A small self-supervised audio encoder (BEST-RQ), trained from scratch.
Model: log mel input, norm batchnorm, activation relu, widths [96, 144, 216, 320].
Training: soap at rate 0.003, 10000 steps, batches of 128.
Rows from block 8, named by matrix and row number. Rows with one number belong to one channel. Each number is 128 + 32 x the weight over its row's rms, rounded and kept within 0 to 255. All counts start at 0. Numbers have three digits each. After the name is the row's rms in percent of the matrix's.
# convs0: expand pointwise conv (model.blocks.8.convs.0.weight, 864x216x1), inputs 72-143
# convs2: project pointwise conv (model.blocks.8.convs.2.weight, 216x864x1, transposed), outputs 72-143
convs0.582 102:038128132100135116091098063144149088135142054168152111148094133168161156132137141176142138137124091101103088123074138118115123132082175092056119152122142150124128158141143117154092080157131113139148169094140155144167
convs2.582 097:129118066092087135146112148061129155142145080111115146142127136126169158148137175129161143136170144111145147122078137112194113170080174087113127128144118129099122094095160089100111082134084098162125095084136145100177
convs0.583 118:107101132062144127104162086132130197123104184068138107132088167148144172134104093105131202093139093135155100157152143140125125204128147177110090151113145142158103077142134139178160130129169083116130128099185148044156
convs2.583 109:183130120111130147088163129140135127074135255126117152124133148117107111179089096129146146167139129168086104182133100147146135170130119148178092191151147139117083136160114135164139097143080058174118093095111105075110
convs0.584 082:142128222161152166096161116195082082128125147160132088138168164152138085131091153127086115130096168133126120148148138141090130134104145087129127130143139084143135103117164186072127060172132147107120102089140149149111
convs2.584 089:150096125148152121152184151140084052136130157117089154175103130120136122135205099096132124092156113093134089134180182119127149160136163104212157122126102062120107097071086122118123162141099144109124179053062127097130
convs0.585 108:142146121091103129128119152171081127162153084150149096133098066126158126114175132184159095106099091070141181085160157125131102083127152159128128130114179066123164128125143125195122067150111123123121100136139148103169
convs2.585 099:114104156160128110138127144161181131086127134171114080129134144113118127138130120121147168158146112204137103143099143098076179198129128142196129098065150141115018129143132128103146157104132112085125067136084127187158
convs0.586 091:128160084099161152153192060078123166128130090195063178141129190092106177141148139143133147192118146124186093061137079150148140184153134092158167098124101133146144065117118056151100128151111204135070143143091095118092
convs2.586 081:100117149124144183123132155150146131147144153116130107146111171115095137109108068154106127162124090104176049177146151111118107134090138137181140115078135130133119057164125104092175100112140153107169147062094117155119
convs0.587 093:149075162071086116063175086129133177141186167166178136141147127094134178105122169129144165170114123105153121135145190176134098119075110113101155119171135116129136158140127122141060129199158160150088146128128100124137
convs2.587 109:141120150166139144155123119113068115111130134144119087134079078128136112069123143129104134121155107116105137084122100152077123112130189137134124120071128161098171129112147138164114138113145108131082183084141084236094
convs0.588 115:091112113138107122102118111178079075106113124125056125067171146140140160116116149160136194127166151176110110128122122111145105099123143114112142158106143081156168165083140129128092144060115100090173138132101098139142
convs2.588 136:161155132159128178160095144162190157103100079113127094131091159159126127210148129093172103063069136138126108150124146147129012122089104168148083188123163151112093130125121179102114091122217108114085119134124111181142
convs0.589 093:130097161087144137106138122118167097087113239171130118133126112142098159118140106120093151189169157117167125132108057128093174155134127198086118152076141186102038117183125169164151214164111152108163105123120098115136
convs2.589 104:182087095109167172141085117131181185130152183177129139134119135153087144134155169059101112174125116161145150135073169169147118140130165187092205114066148159101145164142148091209078119153118124154102127134115124079095
convs0.590 099:166115088096163158142104112132128090129135127169154136116122140177152159096158130124112129119151120115166118122088087126181144098185022109120182119121084153125166105138125145146139123080081180140173110140082099147071
convs2.590 089:130082126089135076147100129150134160151151167188146093126049164161151145092089148128106103128158124112187107106106109122185139157113075163133170158144089139137175161121134095124091136144138183123130128163080107096103
convs0.591 099:118113191097161113129080122153178144180093153141140129139128136135077078105121109097169071141206134123127108129147056103142129098087124166153078050080183115147092086100045098057167121155103155139113166161095164164127
convs2.591 093:121105155114208153135119078135137185135166196109140108096112153131139105140120125177127078149205132066166150119159068128153112103076112126184081093089119127107076115070127139130143104099143096159170126116097148134175
convs0.592 104:128115055139136137119062117097140137142198138128145100090085131120118094055113129114135050182102107121122124182127143091156163128179131104172101130149135129112197084125091139150103108131133119088144115166151176132180
convs2.592 110:097134082151127122105141111161113126128133152133195147123099069175112141085163144163135130209157139120206135151136209152141177131119182122130143182159194145083150119149159117176105078119111132140121113147137157141185
convs0.593 095:121128126144078170134133126145049137192154124125157127134104157118172129131078122037106131156189158151129120104128117163115137114085134126185119101153113094103106127041160091105134157152159121167205111129095164158070
convs2.593 099:130114136114129145159106131175101129088106136119160112135099090132133123125153131126005157165113145151142171156172132110141109078133147094166118107135158120164195164148130227120149163159147118120154113161082170153053
convs0.594 104:092044126097122143161114172151130123188136158081150118127141108136120176123130146189041141115111131133132136112125145118161147106118107137151112081076162126111120120122169131097080113164151166098090142129129149140134
convs2.594 096:133100187132114131122150162091152120140089142064105122152102103097119162135131138157089107155077126140139168150135144062101130150108054129147139110093151120077108153066165153116110164143132108071130143122156133083107
convs0.595 096:133167130093096057134127105152088129139133116120148144106101128091094147175041095142154076153068131093128122161129099133125126162134111179160076102124084108095143117106101112142144108071134148100156043144155151071114
convs2.595 092:208098183101163152161177117100114121121138186184130146148126137110141103092140126106101109211143148074137156188102125130120176149152129053128074142105179112151078088151184099119106082118147150054150116136084090177120
convs0.596 095:131172116038095121173103139173131099144134096123143109101117151136029146108117142179137141126129093091130126089100111127143142132149123125195150119094150123150144126073159074099124079144128100112111129130153198124098
convs2.596 092:090148091087072131135096146128085126145207106117163057128091135079130116144122147177140140165163130142179129137156137170133235082168126178095126074116122098060112049141181142147111121089139132148129180098131177128137
convs0.597 112:126131112139152051107147114119162148123125098145116150099109128144109138147141128097153122111197083173169160116126073117204156112116166144142124121156134131114141125137077118141166179140086133131082125115126127075129
convs2.597 106:115142157148135127154156120142135131097103094188163099157179152168179115149079137095142096128149113130124118115108137138121149102152157108136145046132141125132075118129130154072120169092128124151130116153129059113119
convs0.598 081:170222140117150142149179138187124125105094144116163130127139145173170128142143124135136151152081128160118080155143102113079128163174114137115042106116111154108134133154124159111144141125152141136127158111115181124159
convs2.598 085:119133087094121111101204168096169130129182227181122098140182092136124143131132104092127141123106085124119074173116097170133137095122180142145132128161106168100100141124126127090121142145124110167131121136074117171103
convs0.599 095:122109181117125127146119136123122125185161155126122140115069131131114107111118135110118075110130113159125156154106094091069085124150122094121135144089127117118130103168181149155169117123121150199153089122125131155147
convs2.599 098:101129157115124141107145169102092103183119156157086131128099152096118122102113159131081119132122099131084093127086119098146102164086145106137142135114119122134125087198153129157131115086101118235113129095162170150116
convs0.600 088:145159094146076089118131096141130156131075141114081179221127091136122129214143111142113143152121145131128083080129148198160134131166120156160133153120131140143092100133104137116137103136144186156187138088119118097099
convs2.600 096:119105119128065135100188127138198139122152136160140117134133151181168129145117139083132130123115126102145091120123126255144112109161168110094118093206173060143159182124092108129111145101125124149152170139152147126128
convs0.601 113:122122140117093124115132141091140169132142127135114134141160132162200139164122151152098130111122167171105177150150106084102081119121113106104092139142201113158143135191155152144106139074142110094117149137122111067190
convs2.601 121:124142113160134101077130146134147088067120152127134097138155129121105087119131089129112135129080078145157128116104110139166132093134106105123156111152131164150113131025121090061141111157119122165142063137169197175070
convs0.602 105:134127219126162123141142169143079176048115039129138068082145150101140142125126161168141160122112167160137122118140162105137183123113133181132088152123104085147144160178068121140124099109037083138121147118137074124077
convs2.602 104:147141117134160145120126085114062116089146113102125046044114086126150127092133130125141087168143150123078136090124110127075124078114136229136114150191127141199127122154078131118107141114121175087153144121124112076178
convs0.603 090:070145192177099165124144109126148108115152115120129135135127106110171174149116123071060103127128123161139104143109127191081154091089140133156135106057102133107061150083120109159075115128139095159165130170174105073149
convs2.603 098:146120118124175103153120180081138142137156130102076115118095139155096094172127169136116115057131164144145128171120161057148117082130093105037187083142130115154172087094120116170101148074124178065166134130094167196136
convs0.604 094:170101139122093129146145120138125120184142108162149160141144130148167093056094180114148111163194125132133106136187165099090088109101118128099150110053129077062112090118116122148169074109128097098135118109139053087122
convs2.604 087:090089167143123102118095146115097082211138124141127104128144129122200047132123173077132129132125153112072085143093146159143085118065130166122131098125096137127111160116129151153124194217149064194133131121108093135131
convs0.605 123:108170109155156111146105130090134134106165132099184103141133102152126136107140118138141058191131118088134084135121020129179128103182094159130159138112082175150114115077120110138171203130118178131125174132130103126162
convs2.605 109:104142163120165130085121092129152112088129119111104126178156072141128110075128109146143068149144125107176120080105078092155121068150125132114113150021123130154132187089138059121124121084097193157122187117128201097120
convs0.606 098:175111078159143108119122143129062107147118095125127143122122149141046092085154137129110147118102057138117106137145134098133162058077140174088100160138116129146147186096124109100123090106136081113165137125073135208091
convs2.606 108:132189151131142135148120209065151143131138145095105137081070152131177109115177138113123114103182139098133124127147089192132130126075107091149154097141120126092168180146194125148125115105198161149063156077122125084097
convs0.607 107:142104131112098134138176141165143157092134136061115128161195077102173156171127139149152090163186195181139138104149140084177117121066143088096119090142141087118142114198109144118079123128132108120152156130129051191128
convs2.607 109:176090080168118109125132129106111140114196127120188130116090162113104132132132124115154121078077133139099132138090142150204121135118070166144147121171122154146130123125119123130137157127163123132142122176178128121130
convs0.608 087:208129159152132113173085135104113142212141119137128121061112178163125105093146123172096133086099141200171072152170095120141148121111080160162129180135196096114133130120150145079111095133144107111103131109143130130104
convs2.608 096:113118109130135191089128123069080170119131140140155073161118146126129096140204127195151093125103207100166101082132163121128110129083126127140136138095135096136108111097158191100142132147186091082170099148160097103099
convs0.609 093:170140207115149135112101130134101112123149128130118175169154136132091107154149144118099102087114135111145136116070190097110133138076111054113153142071170122131117161110085099114071164159127156128145117161065157137134
convs2.609 091:179072153114120055075126128114134100104117148065146129167153118134145101124140097107153152106123202110136171120140111098140165100087155132129104151063154113149148118136181096137116166138157126155125063150116163175132
convs0.610 092:121167125126124129063144145077159088101130158138107134076184100113140104105131118125142101149091139111140171133137100145167166156121134099148119157076135172142138151153176184102174119130196113120126145122132094167193
convs2.610 094:128140079170143196127134099123122140131147128171115165120122139177121166115131147102036176096091054136103109113153122183092155150101175120107188119191064109110128143152115137119165095148108156159184185152154104019090
convs0.611 100:143131128125133145150186129079162078100160125137175102089166124178123124132106126101173139144175135141162105101156146140104086115138179118177152128035123130091135072096179090148156101143142114108129099116082112180105
convs2.611 098:133149133130040101125142109150124219147138100155125132187102139092160099114165191119091154116104165196077142129131156146094189133114112142081124155204126214205127163169108131095140128120133129099153123132151160143130
convs0.612 094:145111157147109054159132146109182130171140141123132079097101100111119106110139102125131088104152146140101098130113107148128085138081121059149122091058068197119131114064111116094105079102164127115136123093123088187085
convs2.612 107:134133138121092174132103132136120099115181137137152108160139101128141139121073149087107134080137144093119091123141118121104142107074169132144117130124139196103137118109124092131158131138160152124123114176117062150139
convs0.613 102:068118102102134139124138120126126127128132124179112074085136125117108145117129129103179117162072130143155110103113159128088159124097110124123020145141135133165141158129094110094166183125141121092130093162101180107091
convs2.613 101:127128106062091123161126070143156135058124095159129121125091168048134133134089147121173127185034120124096139066117107087056175081150097119145110142156085154098145110158127101130127113133132109169154080147146132160109
convs0.614 093:127166188106106105075065115127128119115145124128178108133090107128138150097141125144140195199054120152091071068140143137120134060122163126117130109080125100147150099162129100160141137135145151152153128123150076117117
convs2.614 104:148158154118055137179142112111139137095099191107087117154144132138216171141141120099162153125126107124128210072081109110106147153122124108189139126170093087194140129143128101152109083168105090148078122099137121111126
convs0.615 105:170149074065149102113137099182082127194157153181102111137128122101102102125115122109118118116197133146105089133133169138173108104110133116114111118190090069154196103140160153178194091139147116101141140157109120114065
convs2.615 100:065093142128112155090140125138155125034072107125098107147116145100145123096155127161143113125129090095181150147135077126108157135129132119118134107040149154187099141107153065105136122104126204118130138082130095094096
convs0.616 096:140124114151142171143129055155128137125189151144136134167142133113121090093181152152116126148126077068137103210095208171102118152143135136134132156121114126174120113121050113040104109138068139140136132093110113143137
convs2.616 096:101088190106146133129134121108131204085128095131152089119122148144119157124122114103158180170158127121054123065124146108107188162108072095087150111152148116148102152062127127143139089173198154092132128144099113130091
convs0.617 099:121152081145101214161138140137109126112092120129123154135154141129122111112134134144123118090161160116126184099173133115154119121118175128164098126154109121124069168107161089100116116171113122129113102129065124125104
convs2.617 091:121123093156122114109098165125150124120085108175126186101102137139126105125193120141185161137054135161136116152183156144094101100134083025125100080143104150104127167114168125114154102192107137136129150116060127067081
convs0.618 102:120084130170111154131129091108150144128134128120067144127157155153112143130167075075113118190129175121093120111129166092097218168130124203097188129128154162115083076140081145082042127159105169106133146134101168157152
convs2.618 089:188168108204111137189186168093153134060126140201117155143149131141129155136097099111081106157077139123120136113149219135154130100139168123117162090123154129143137169136131125106115087164142125141144159085136113125128
convs0.619 116:129131127155118088140148159097221210176175118080122054121069162173174090173163128161096156111133132144149123127139097117160114117087119132084055133104119112126144160083127128130177072130121125130071092122160141133098
convs2.619 100:127107198112151080154155179105186182168127131078146074176122130115108103162111097157149140118126113183193164086139172080131147131127103122046098145139131090103104205166150124129153109107168142161126126175137076144126
convs0.620 089:158108156129149128126088108088172132160129162109191125092135107102166109132138121152169126138115164145153128128123120098137159161146138121112133169128068163149151142112120107161110184166118083132135204108193122108085
convs2.620 095:091149127136079140151102109151093134114117128055089113095135122120111123150100080113197098144152136210126142177055069120139128126119116116138151073160123126119110180107154101106139125117137130143145091107104137147141
convs0.621 089:056184096129116176141164115128130152130158129153151096112126129149115125137170108027160075116062138100125144089086182129135063108082117163191196150157185126119119134072123163125138101144146132147103101136194116122144
convs2.621 091:140117128142162188124075096130172142139106005149155109218054109125118068136131108153150113112106160088199084173126065162122118114143131199121130138141103131097112132088113107131152129186092130137094170100076114180130
convs0.622 108:157122191191120186119093078099132134158160119116127205190153091159103128111161083143116125142168160135101133123105135107132110120138124078164148131049236109124121141190120133158173187130168137122127067136164082115151
convs2.622 090:122126101122116124090122132119180153176121113095104137071157175091216118100189160121074153143127145128095100127199178201085140140109088125135116116098124080130186136185127111131121133130233096109203122129152130136160
convs0.623 093:178085101091128128130135071115039125155199083195107135196093166144099088112154104109172161132113139158138101136148173134155122137149168145155125127091149148103134131106111099196161090159173154147145105145077187136143
convs2.623 110:172088158137128130132142129138126140082175115151181121145167142196154093121114149153143111164106131125139157107148137116144153101161129073162205149179108147125150095169138168140160066134141121201127143150123125089122
convs0.624 101:107203126125123089132090117040133127090149169158213143115170142163137109145125161090138106107115126126103150187190106110070143124193133079129094110128096164130103116117123130184093123104142151125159135179113118109166
convs2.624 105:144140143135154076145085129139093125132151145127144123207151084157141116089097132068110053162170138170110167159171145131137136098077083143122112135163066160181108130065125073134116131136122131115180171135126122103159
convs0.625 099:182157085134101118129173105177165102133099089157147118109133061156058145134125163137140132079151155117150138117118142164190108125120110129168134142131121133133145090109106135165109126146128175140141126122134148127125
convs2.625 129:156160122131113126151120153120188129144125101134134124129102154135152108126214124175174132135122167094155142169140078124133153148133143147124129135100169154105125107128151113189074146101169116162060099113090175158125
convs0.626 084:115165139042139146116118139131070139123102127202090084119125065112073140142171119121060163163092137108067147111154121173124120144138115187153193135060132150113115107122167159142143132115156090129158163081061180143107
convs2.626 087:113169132116128132180141158145138066120124114097122104134068129121130138144141074175123149186175172087172163102200144142073171092158125109121225107117158133170099103208171130109173105136169146095113063063126130127248
convs0.627 093:091118160162125139121129159222114126129128119123121127139129111102150115131141191132139159055140147110195125157021148128122164172112092095133129122100118076101119128148110112152128136119169125141029102107129131092118
convs2.627 089:175082138131124145084094089089113124121079112136184134169143090141148172153074074116056139093143146127113130107193154114077125068130154157097150141142114143109088076120130162111128125105139184118164126137127169135174
convs0.628 093:139125175075099185137064176145128140104134119125101068131126120167105102155211069111112113158170095121166129153134115145129134125143145163110168178112133120129150102139181138177120156138107177119199135094127109171131
convs2.628 086:128089125118082104097095111137107131149167125130133113150166151093100159143113118097133106122154111089122108115134114080116050157117120138121126089123075166124154122095145117116149222165136152086100078156139046047102
convs0.629 108:163119126087147127158115158089145072124102122132170111112126093139117109141188114166110134133122211022106156112043113138156135113124095149138114106146107089143046133129123141089138141134130211144176109119097118090178
convs2.629 108:128133196122118111060096142161112180077224191096141125124171140104139194117110123173129099149112089135109089138090170046191175137162138099119124127127119138128164093170159080140143181067107122133086087177133140127110
convs0.630 101:094140121121170080133170134067098111147081171162151132060149092149148106246101114131113162126181131145137148142118053149115105127150132168150105159092123115126151153147166164078160166119124113099088151144127170102093
convs2.630 101:143138134084131165204097139175184181128162092141152130124103087152058113108126189121114077115148121141151085174113186109094140130173111056116080130126113154161086128076097121126099115140140110169160127127132151044117
convs0.631 108:120109147165124148127149187106143110124120173103142106085120169152086132149147055091139096142155143150129135140084196122117095138151127108108153109137154131148108127156075223123151154061160139095168127107121139101131
convs2.631 091:106089159068066172102133156144129125112161130122139107105155147103080216172137117128088122119131127099196107120079145182109207146141105113142129100127113138154130149126119183113112181135125120104081140140169093113100
convs0.632 107:117149110131091161213125099168094164157174168067174088077138121109182123173120073149166124148043167174165176142132075203143152098081142169092080122162113134152132094160203131162127165125063158142188117109162133120112
convs2.632 101:091144097144089140174138140127100155113154175128138093176127150175134168126166128093196138129112136128133110118078110150120181113109151228128162127147148103106124132156203103078091087115111095098108121117117143079071
convs0.633 101:123150105077140122140122136090130092103134153154226224133150149163190154116164166115171050128128099146089120120146108164107089108136153158130141152139140034118119117093112059128081158139145173084066124133091157132114
convs2.633 104:091112158069126058118081072082134135086114126168197197120113126131156123132161157178161090149109114176118149160207137192094119134089145090089135135116139120139157110101092121074132151084132147177132125139087152127141
convs0.634 101:158108125078096065175116147118077115155144159147135120129097115157121100080159154144155158146144086209130217124086134122120108124142141161104134124130154162119095108133158075146081125136141133125214128108130103142130
convs2.634 103:123101084116089108165073153115144164161121128134113163120176116148065184072133165136124096147137127222170188167101078115105072113066132159120114168143176125100088138159100129184115122131131164125153150121120076137123
convs0.635 091:147038092118156153095109137139141123074165151154135175174113127119118112167118064118072055124096076129115148090158099157119135124124164100140069087160143154190148056145198122124152134073110141115041179113174082114138
convs2.635 090:127106093154182099109102178133122154094135074124121122150154126131131122130120116124084060089125160134074096139112113099174078156071159144101157141152213127180124142125199146116122135131133164098104159094132108141146
convs0.636 095:128139099149147099145199114144123102115135111099100122138114087148126100150144155111164142155149117193073189120125113146140086153094099127127105125053133092159101102127142162180128119184184168118103152109136112120166
convs2.636 089:096133118138082137104157068146083145114129044139145129096115119129111101112102077160165105153118146076176118130128136172049166141179141061103121149090135128135100153103128136089148136086111143123122057071146164060123
convs0.637 096:115127148170165115077171130160147124188117070124140155147124138096139133128110114094144103086126130122095143132119131109139124118128141167158081125039069154174128111094134141114088102124169168130130127109163157122127
convs2.637 090:090152112129128153105179156160123174151166099108068155124141161113085109115115083126211072112115123086130195130098132163152090137204117137183048121086076156115144161135128147127147166134158134105092097098093120138131
convs0.638 109:107163150135145085137088059121119156109170034161138137161109127145111118166150128074156119111170136132054116120116140141116137123133095101161110065102163136120116115169126062132150086089173114128112070090105150198116
convs2.638 097:158149113130144082129080108105199117156098102173108100142147105162086148165112147076103086160113129114171162126128132216157161098141157126122107127139187215153105139173106016169184143141115093099115112156122141111132
convs0.639 095:115194146076146134099168128122130087133115231068167109147107132139070129141163175132140066107123094155115152130111099158110124145149077118077157155115130164132145139066119127104182096197120125131073099165082154171176
convs2.639 110:129143119152105054065030116114084096130164069072125140129109129118080101120124085115178156100123115058084124089141108124158157147118121135165127187131118087152096123191129107036159145065211116154105183144141101125117
convs0.640 108:140130114095131131174133133048130137112145102161126140154137201092141121124176055113149141208126125103128144141167112101125177153122116131103173114199109094062143115145164152122100141105106137126096137127108122129191
convs2.640 101:124119100125190073162085086099174137102125107124128095131166089079157107152190122068112135125089109096110159136157142118168176148080141106126132135156110144098135133046121164129148122054103118175145166103157121120124
convs0.641 093:135156157138071165105128125142146142135095130126121111128184153155109127138131072089184116141199130134094136155166212172112181128085129053138099151131128135146200123078164171122152124207134131186141165152090120142126
convs2.641 090:118142132100151097159059157128141151140128134122151135126143093127118116087127079120104149119138124116172132146083125116161117069131086026184161101114096151124100131130128160111124113121127188172121105182221100133178
convs0.642 116:114152094146132110163089161122131135117163146119076123115183134065174115179094140165121160160070176178127111070121124197058090171147169137129114085091104147133181104129119159089126084168182158166148119106181138170159
convs2.642 105:104158118127138161120123121164103094097166100103129132164193137062114118157078156147157105083091124159121141107127092177124118179126109116125197104089094080172179074118108129113125129170155152145106115115165119129105
convs0.643 103:082153107094085081114101093130134128041108154100137149119134119139135098161140134064154100137130111053132138055138130104108130161126096128051116141111124215144083095221111101089126069117131087130132111164124143101122
convs2.643 112:069154141155101083158107090109151127140123115080139139129110151137102156115129142101156167121127121057083116146131110173089133140132103130091136136129108108104162115129106114124109052150109203063139111118156105180141
convs0.644 101:152161088115040110130149117111094118147167172131162115135118077146153103119068138150109159160153123115113204156102155139099112197155183127143132121227090149104147127114141158117123141145141053075151130117137193086138
convs2.644 106:074207128126101125217183109127107146140120155090116166147135135082152084132177160113127104157137180140131191169147121124125144114149142109124116096119179067131110181127106169142121208137167116162069166130156132105205
convs0.645 106:210140120131116133150080131132150174122139068120124126188134131225128138087162154143122126109083107122078122115118128130119125149171041151143131148117082161116132073178126138054135110124118134118202115063121079092205
convs2.645 093:140137174116140135172057096180130133120152102147134126154111109130066127098153130186120173094097145101133108103126056142084136124148027138156110155132126176118126110123080125150126151113122199074210197120166113101176
convs0.646 096:160125161114164177126142180134093166090128162102100125127114116153101095113114178157127129125085103191173097074089125105107146113117139164162063167144065163101186145185122124121095168119102108090139122149141126117117
convs2.646 104:207075131116116127133144121144157102165141091209073121131128175201125122138161109124075137117112082130094125084108147103079073133074102128242129123127130095141092115140113123135146123119162139135138153144113139142179
convs0.647 089:141136080127128168140043166124121130186138111100098111150089029131091161113148153175144171156096115129135164040135127138136157120161107144061094151154097152127127143075126167115102173208199148137079127116106147163114
convs2.647 088:120102094119111128123137115201137132062134134104123128186078159098119145130132147035134134179118089106145087139159086255184057174127143121125113063111115090106138155151148074150119111100152107086133145142192085083128
convs0.648 094:077129182148129153131080150131120099147146080129124109125182151076133146136159123102134125116137129170028153127099160114111105048158136138133114162121131146161135146163145112115127146134114162132125094173088123201130
convs2.648 073:126161133150107139122165066167153134132077084150142122107125159120075139134157140112114129180151200122147145159089132146145104111106140058130150138144170149093178119148153045174095187126126121122097182128196088127105
convs0.649 095:104081179169160150132140121161139091144102163119137073116125140108140218072133159150182076132133080161087124148156130125115119128128147145123119127138141156140121120145154126170114091128106074119154193176080185177079
convs2.649 090:112111162113077114184155111132129129148120102118150071103161147105109121094061116148076127081110169139163163093049144110082122181113173095141172138128168128105131092180101118112182155134141180192141136117131126124131
convs0.650 095:153108128168100143104084185159096108124085129165163174172132168125126092133158152143070148198069161155209097155163147128102125183054151150171114098127160237102135084049124154143128096186118100146152106152096107081089
convs2.650 085:141106125148116142121138152190164063126132130166139189143087148199102134166154102138112135098119123173164152107106148103190187142100113133163123109093159182070146139116136129114158093135118078156114107142102046124116
convs0.651 114:117130199138151118092125103108100135130073131111203117183116123130118137125091105156139117127203124159045033129088076075125111143056114130146071167149083133117151173127130122108116138131107154058132208117151189100113
convs2.651 109:138178087165137096155139144160103111146127186092120196130101119164136164120155147123135133147088076188123145175100113123144112161124163099131143161133109134115156125062142148094176158191105163132216116128147158068151
convs0.652 106:134090091142145124084156120150109105120115096104163137200123119173193142085108134143174108063140102121104122162164114123093093078081098100165166158118140119108127117095141167121111178146155138167141116135158088171144
convs2.652 108:133097129129156139097205113161112119191111125127089125142111109109122111166137128129074138088087118122136154124155176096151129163020135108152177153170114111145103140147155148141049112158137129145174126135125127129122
convs0.653 111:150162117152116075130149122127136106133150166160144122122087127137118114199139165073153142175208158138140140062116126123116132098147144158117136105138168170132162134101166171099137142088179141129106122138088127078188
convs2.653 109:060078101151128132129071097055112083156143156196116129178133116145140111143159128116146078164153094177146127125186083115118146136121136227186115093216090156145088135125122123106099115118153203127084138141132036108103
convs0.654 095:122160187124088143168130124124116120120151049095101126117136127130130165098119106125079132171067062151116100146096172120096142164142145188130136118223080179135186126196114160147149094122107145178076111129146177117135
convs2.654 096:113170122111133157142091165108169038100176109142127165114167179101094161147151161113114136082140055074155097136152146188129103127158110134093094146122084159074142121139180126139087123118174093124167114141151096123095
convs0.655 082:102126162127114130130126155154165126124154161128119152070194148139094125144142119163121131114093090131081128135124099134118139125168184184149126137137120143165083164164111101160156086116111170162116137095156142108128
convs2.655 095:100145150082177109059096101047086144101140124152144178132111091153116119165084105094116189096123127126115097040107102117145150102057149111126130088159125136119113086157089149124118143067132195113160183099124123182130
convs0.656 100:154123191112112106131114082111066072144128189089118179102113139162125123131155156148169181173132146185135100116118125144152066100134131172128166137118090137049151118114107174087127133066092120121107122074074211166147
convs2.656 102:128130163148081122127120083087087094093081101108123152087148160173080127081139132139118131133139130144074063193158195148147064163117097086128166106148146112077096153160127133103127133131118128149133136071084234156129
convs0.657 092:117131123112176195125122146119082194088119084146146137117128148115117173117125144124096130053180182100043153146140058070097111136066109093182153138110108147147130124135098133120107126128158167127140122121095118097122
convs2.657 093:134074122116170125087111084061150144140117126083118129116156125110121172056149102126123095124157162098109139159132118064133101161160096049119105115078143157154127135194118083093159150136130117158117130115141113109190
convs0.658 106:065112146133131120122087145133175056118141121151103120123142138146106077138104111079170154074171120059157188119115129120092122136144070111160100171135179128118131128117105157170092125111067133137172097145108125117093
convs2.658 111:164114197133161089114151124115130142208203105152144152117184146132109108131123132082129139127066130072125101066115034099099131157104069130091104116122113132159163124105041129127115086123106112127135099120206126139159
convs0.659 099:061121137142121118103076155092074157086147142176076053160148146117162129110158159081121141150126118137069155142092100219151141124074151075124150122103158155123136146189148154140135132122131132186141133107168171134126
convs2.659 084:147115090100144154207125119100132170093160160123118165093117090141128110120155191126161128174050103107067080074050135174132130113067125099083103161092136134100140121154099153126107135152209116130139097186096134078132
convs0.660 081:131124119199129124187155073169111134101109162123191082115104134134105068041148128121106074101157175122129115197146097122132138077114113111121106131134126117043088096136089099116085156117128078175137064124123137112132
convs2.660 086:112076092138090139133131137128122126189131164162105165139139115101183084144180098158129153119108127128083126154129127135167183171172141135064103138072152117150137131130120103128153130122099091141146106053075181120103
convs0.661 098:113176086129200108178071153121153101121105147139157126122155128104123088043093143096179130123163111144163106144093105114119124135169146146118213141144141145080119160175138113097126096175167143085163110158132147113135
convs2.661 110:098107095113128117133113126092133171085195136150145166123098177130119071133117186122103137092128138120164127111127101095186107103144102218170172081171072137124179206192127066125080082161092178185128077128150134107079
convs0.662 096:146115135083096125174132087111132140101124174130115084129042091153198085089125112108104130104155163130157112166181126105191148174132151147114122079098117122117129075102147145098129121117197140141107189158142126139142
convs2.662 099:088046168139112133040162067134118141113137072130139130107106153155133131220127188135126135127162116124148127112132155140084121153083175135145122141095144149163119176150128139168127182109105148128068118166134155146142
convs0.663 099:107121130133206138095068128141130120141150118168093074117159144170129124119099131109097101136117133103123162107147147116161124146140089110105152021134137121125133104070062132105092141118064128166137135084098099125183
convs2.663 102:068180141119114156061085092120151112145180154165130170116114052060117119160164094135131085102200108085147148090126135146072165099109142062124113095111136115092167121101179133180119173109032145118098129112111133145161
convs0.664 083:144169140140142107147098145131102140127227135155127160124124133114144142139137081166125158105065138122101161132070161172094097114162159177141055105131170136127141100077091170106161147111182157120168132133094139179150
convs2.664 086:123128141120103173145064097193151140084145144145092108155168045137117130161113136153126131128105134052128164118030106163130111102134136130113101150068102107092140114090131159119132176076128129122071106187093134137169
convs0.665 097:134123072100146141113070142160151048091132143102173131140132113127167149187132142102133149068071116134135132148120003107145156132103146124082127114115147156162137106152127207078109124131120157128139132169102139115128
convs2.665 101:065106108121163125092076119170196145159123135078115141115166067109183137099134143108165109100134145135214046187121150109107135201124116152101149115126121078127141059129150127117130148133099101076176139135124096112120
convs0.666 103:146145098137185127133143131117131145104190172130156149098114128099110154030032092181089131101108143105082128184114132114123106127117156085151135099153065105117105142154158113111172114137098120069129131136122131131134
convs2.666 092:136104171155187112129153084114113158081138111132151154088073110130187200130077109157152129045181106114172116170125139141132121151124132083104146122077085145093147136170099114115135095145099072131118114144107123124140
convs0.667 117:107161143112115117129150175128138008132106175118104146100139146105093101144116095133125124106078114103113138142216121103190124094236094205107093097147178134096126150197133136154148115134149124105122141124100115151179
convs2.667 097:128159163127132150164177142138126054156101129133118063133186127110141099140175112143091117091127159143126137109141120078232135146142019168111141121102112175077141139150179187122144101130167102088103098131111160138160
convs0.668 098:098124149152139173144094104174078099162153148154179100141070159081065085146114113138135144129090096096115062085119108118146122154134123130132129167086148121168200136102123105131139146135072127159095138138115143126175
convs2.668 093:161133066107119162162087128129187118137162156214121087125073151049158152124130179158184145168129154103081094070150141158145166130140128112131124184104079157183129157121142122153132142176125109142120109095154126162118
convs0.669 092:110126174104163095093136105113083122127114113075122204088125153132165131137154132133149140124043129161137131067114129129128110073118164181122103135133121158167070097135143147114154184133127114121152107135082106079088
convs2.669 097:074140163101191123157090136176097162144147113078128102069137124185128088168132135151130136121144090104152137077107144107140132139153134102137126061153126222169098145156118144167135153201087133128088118139058155148105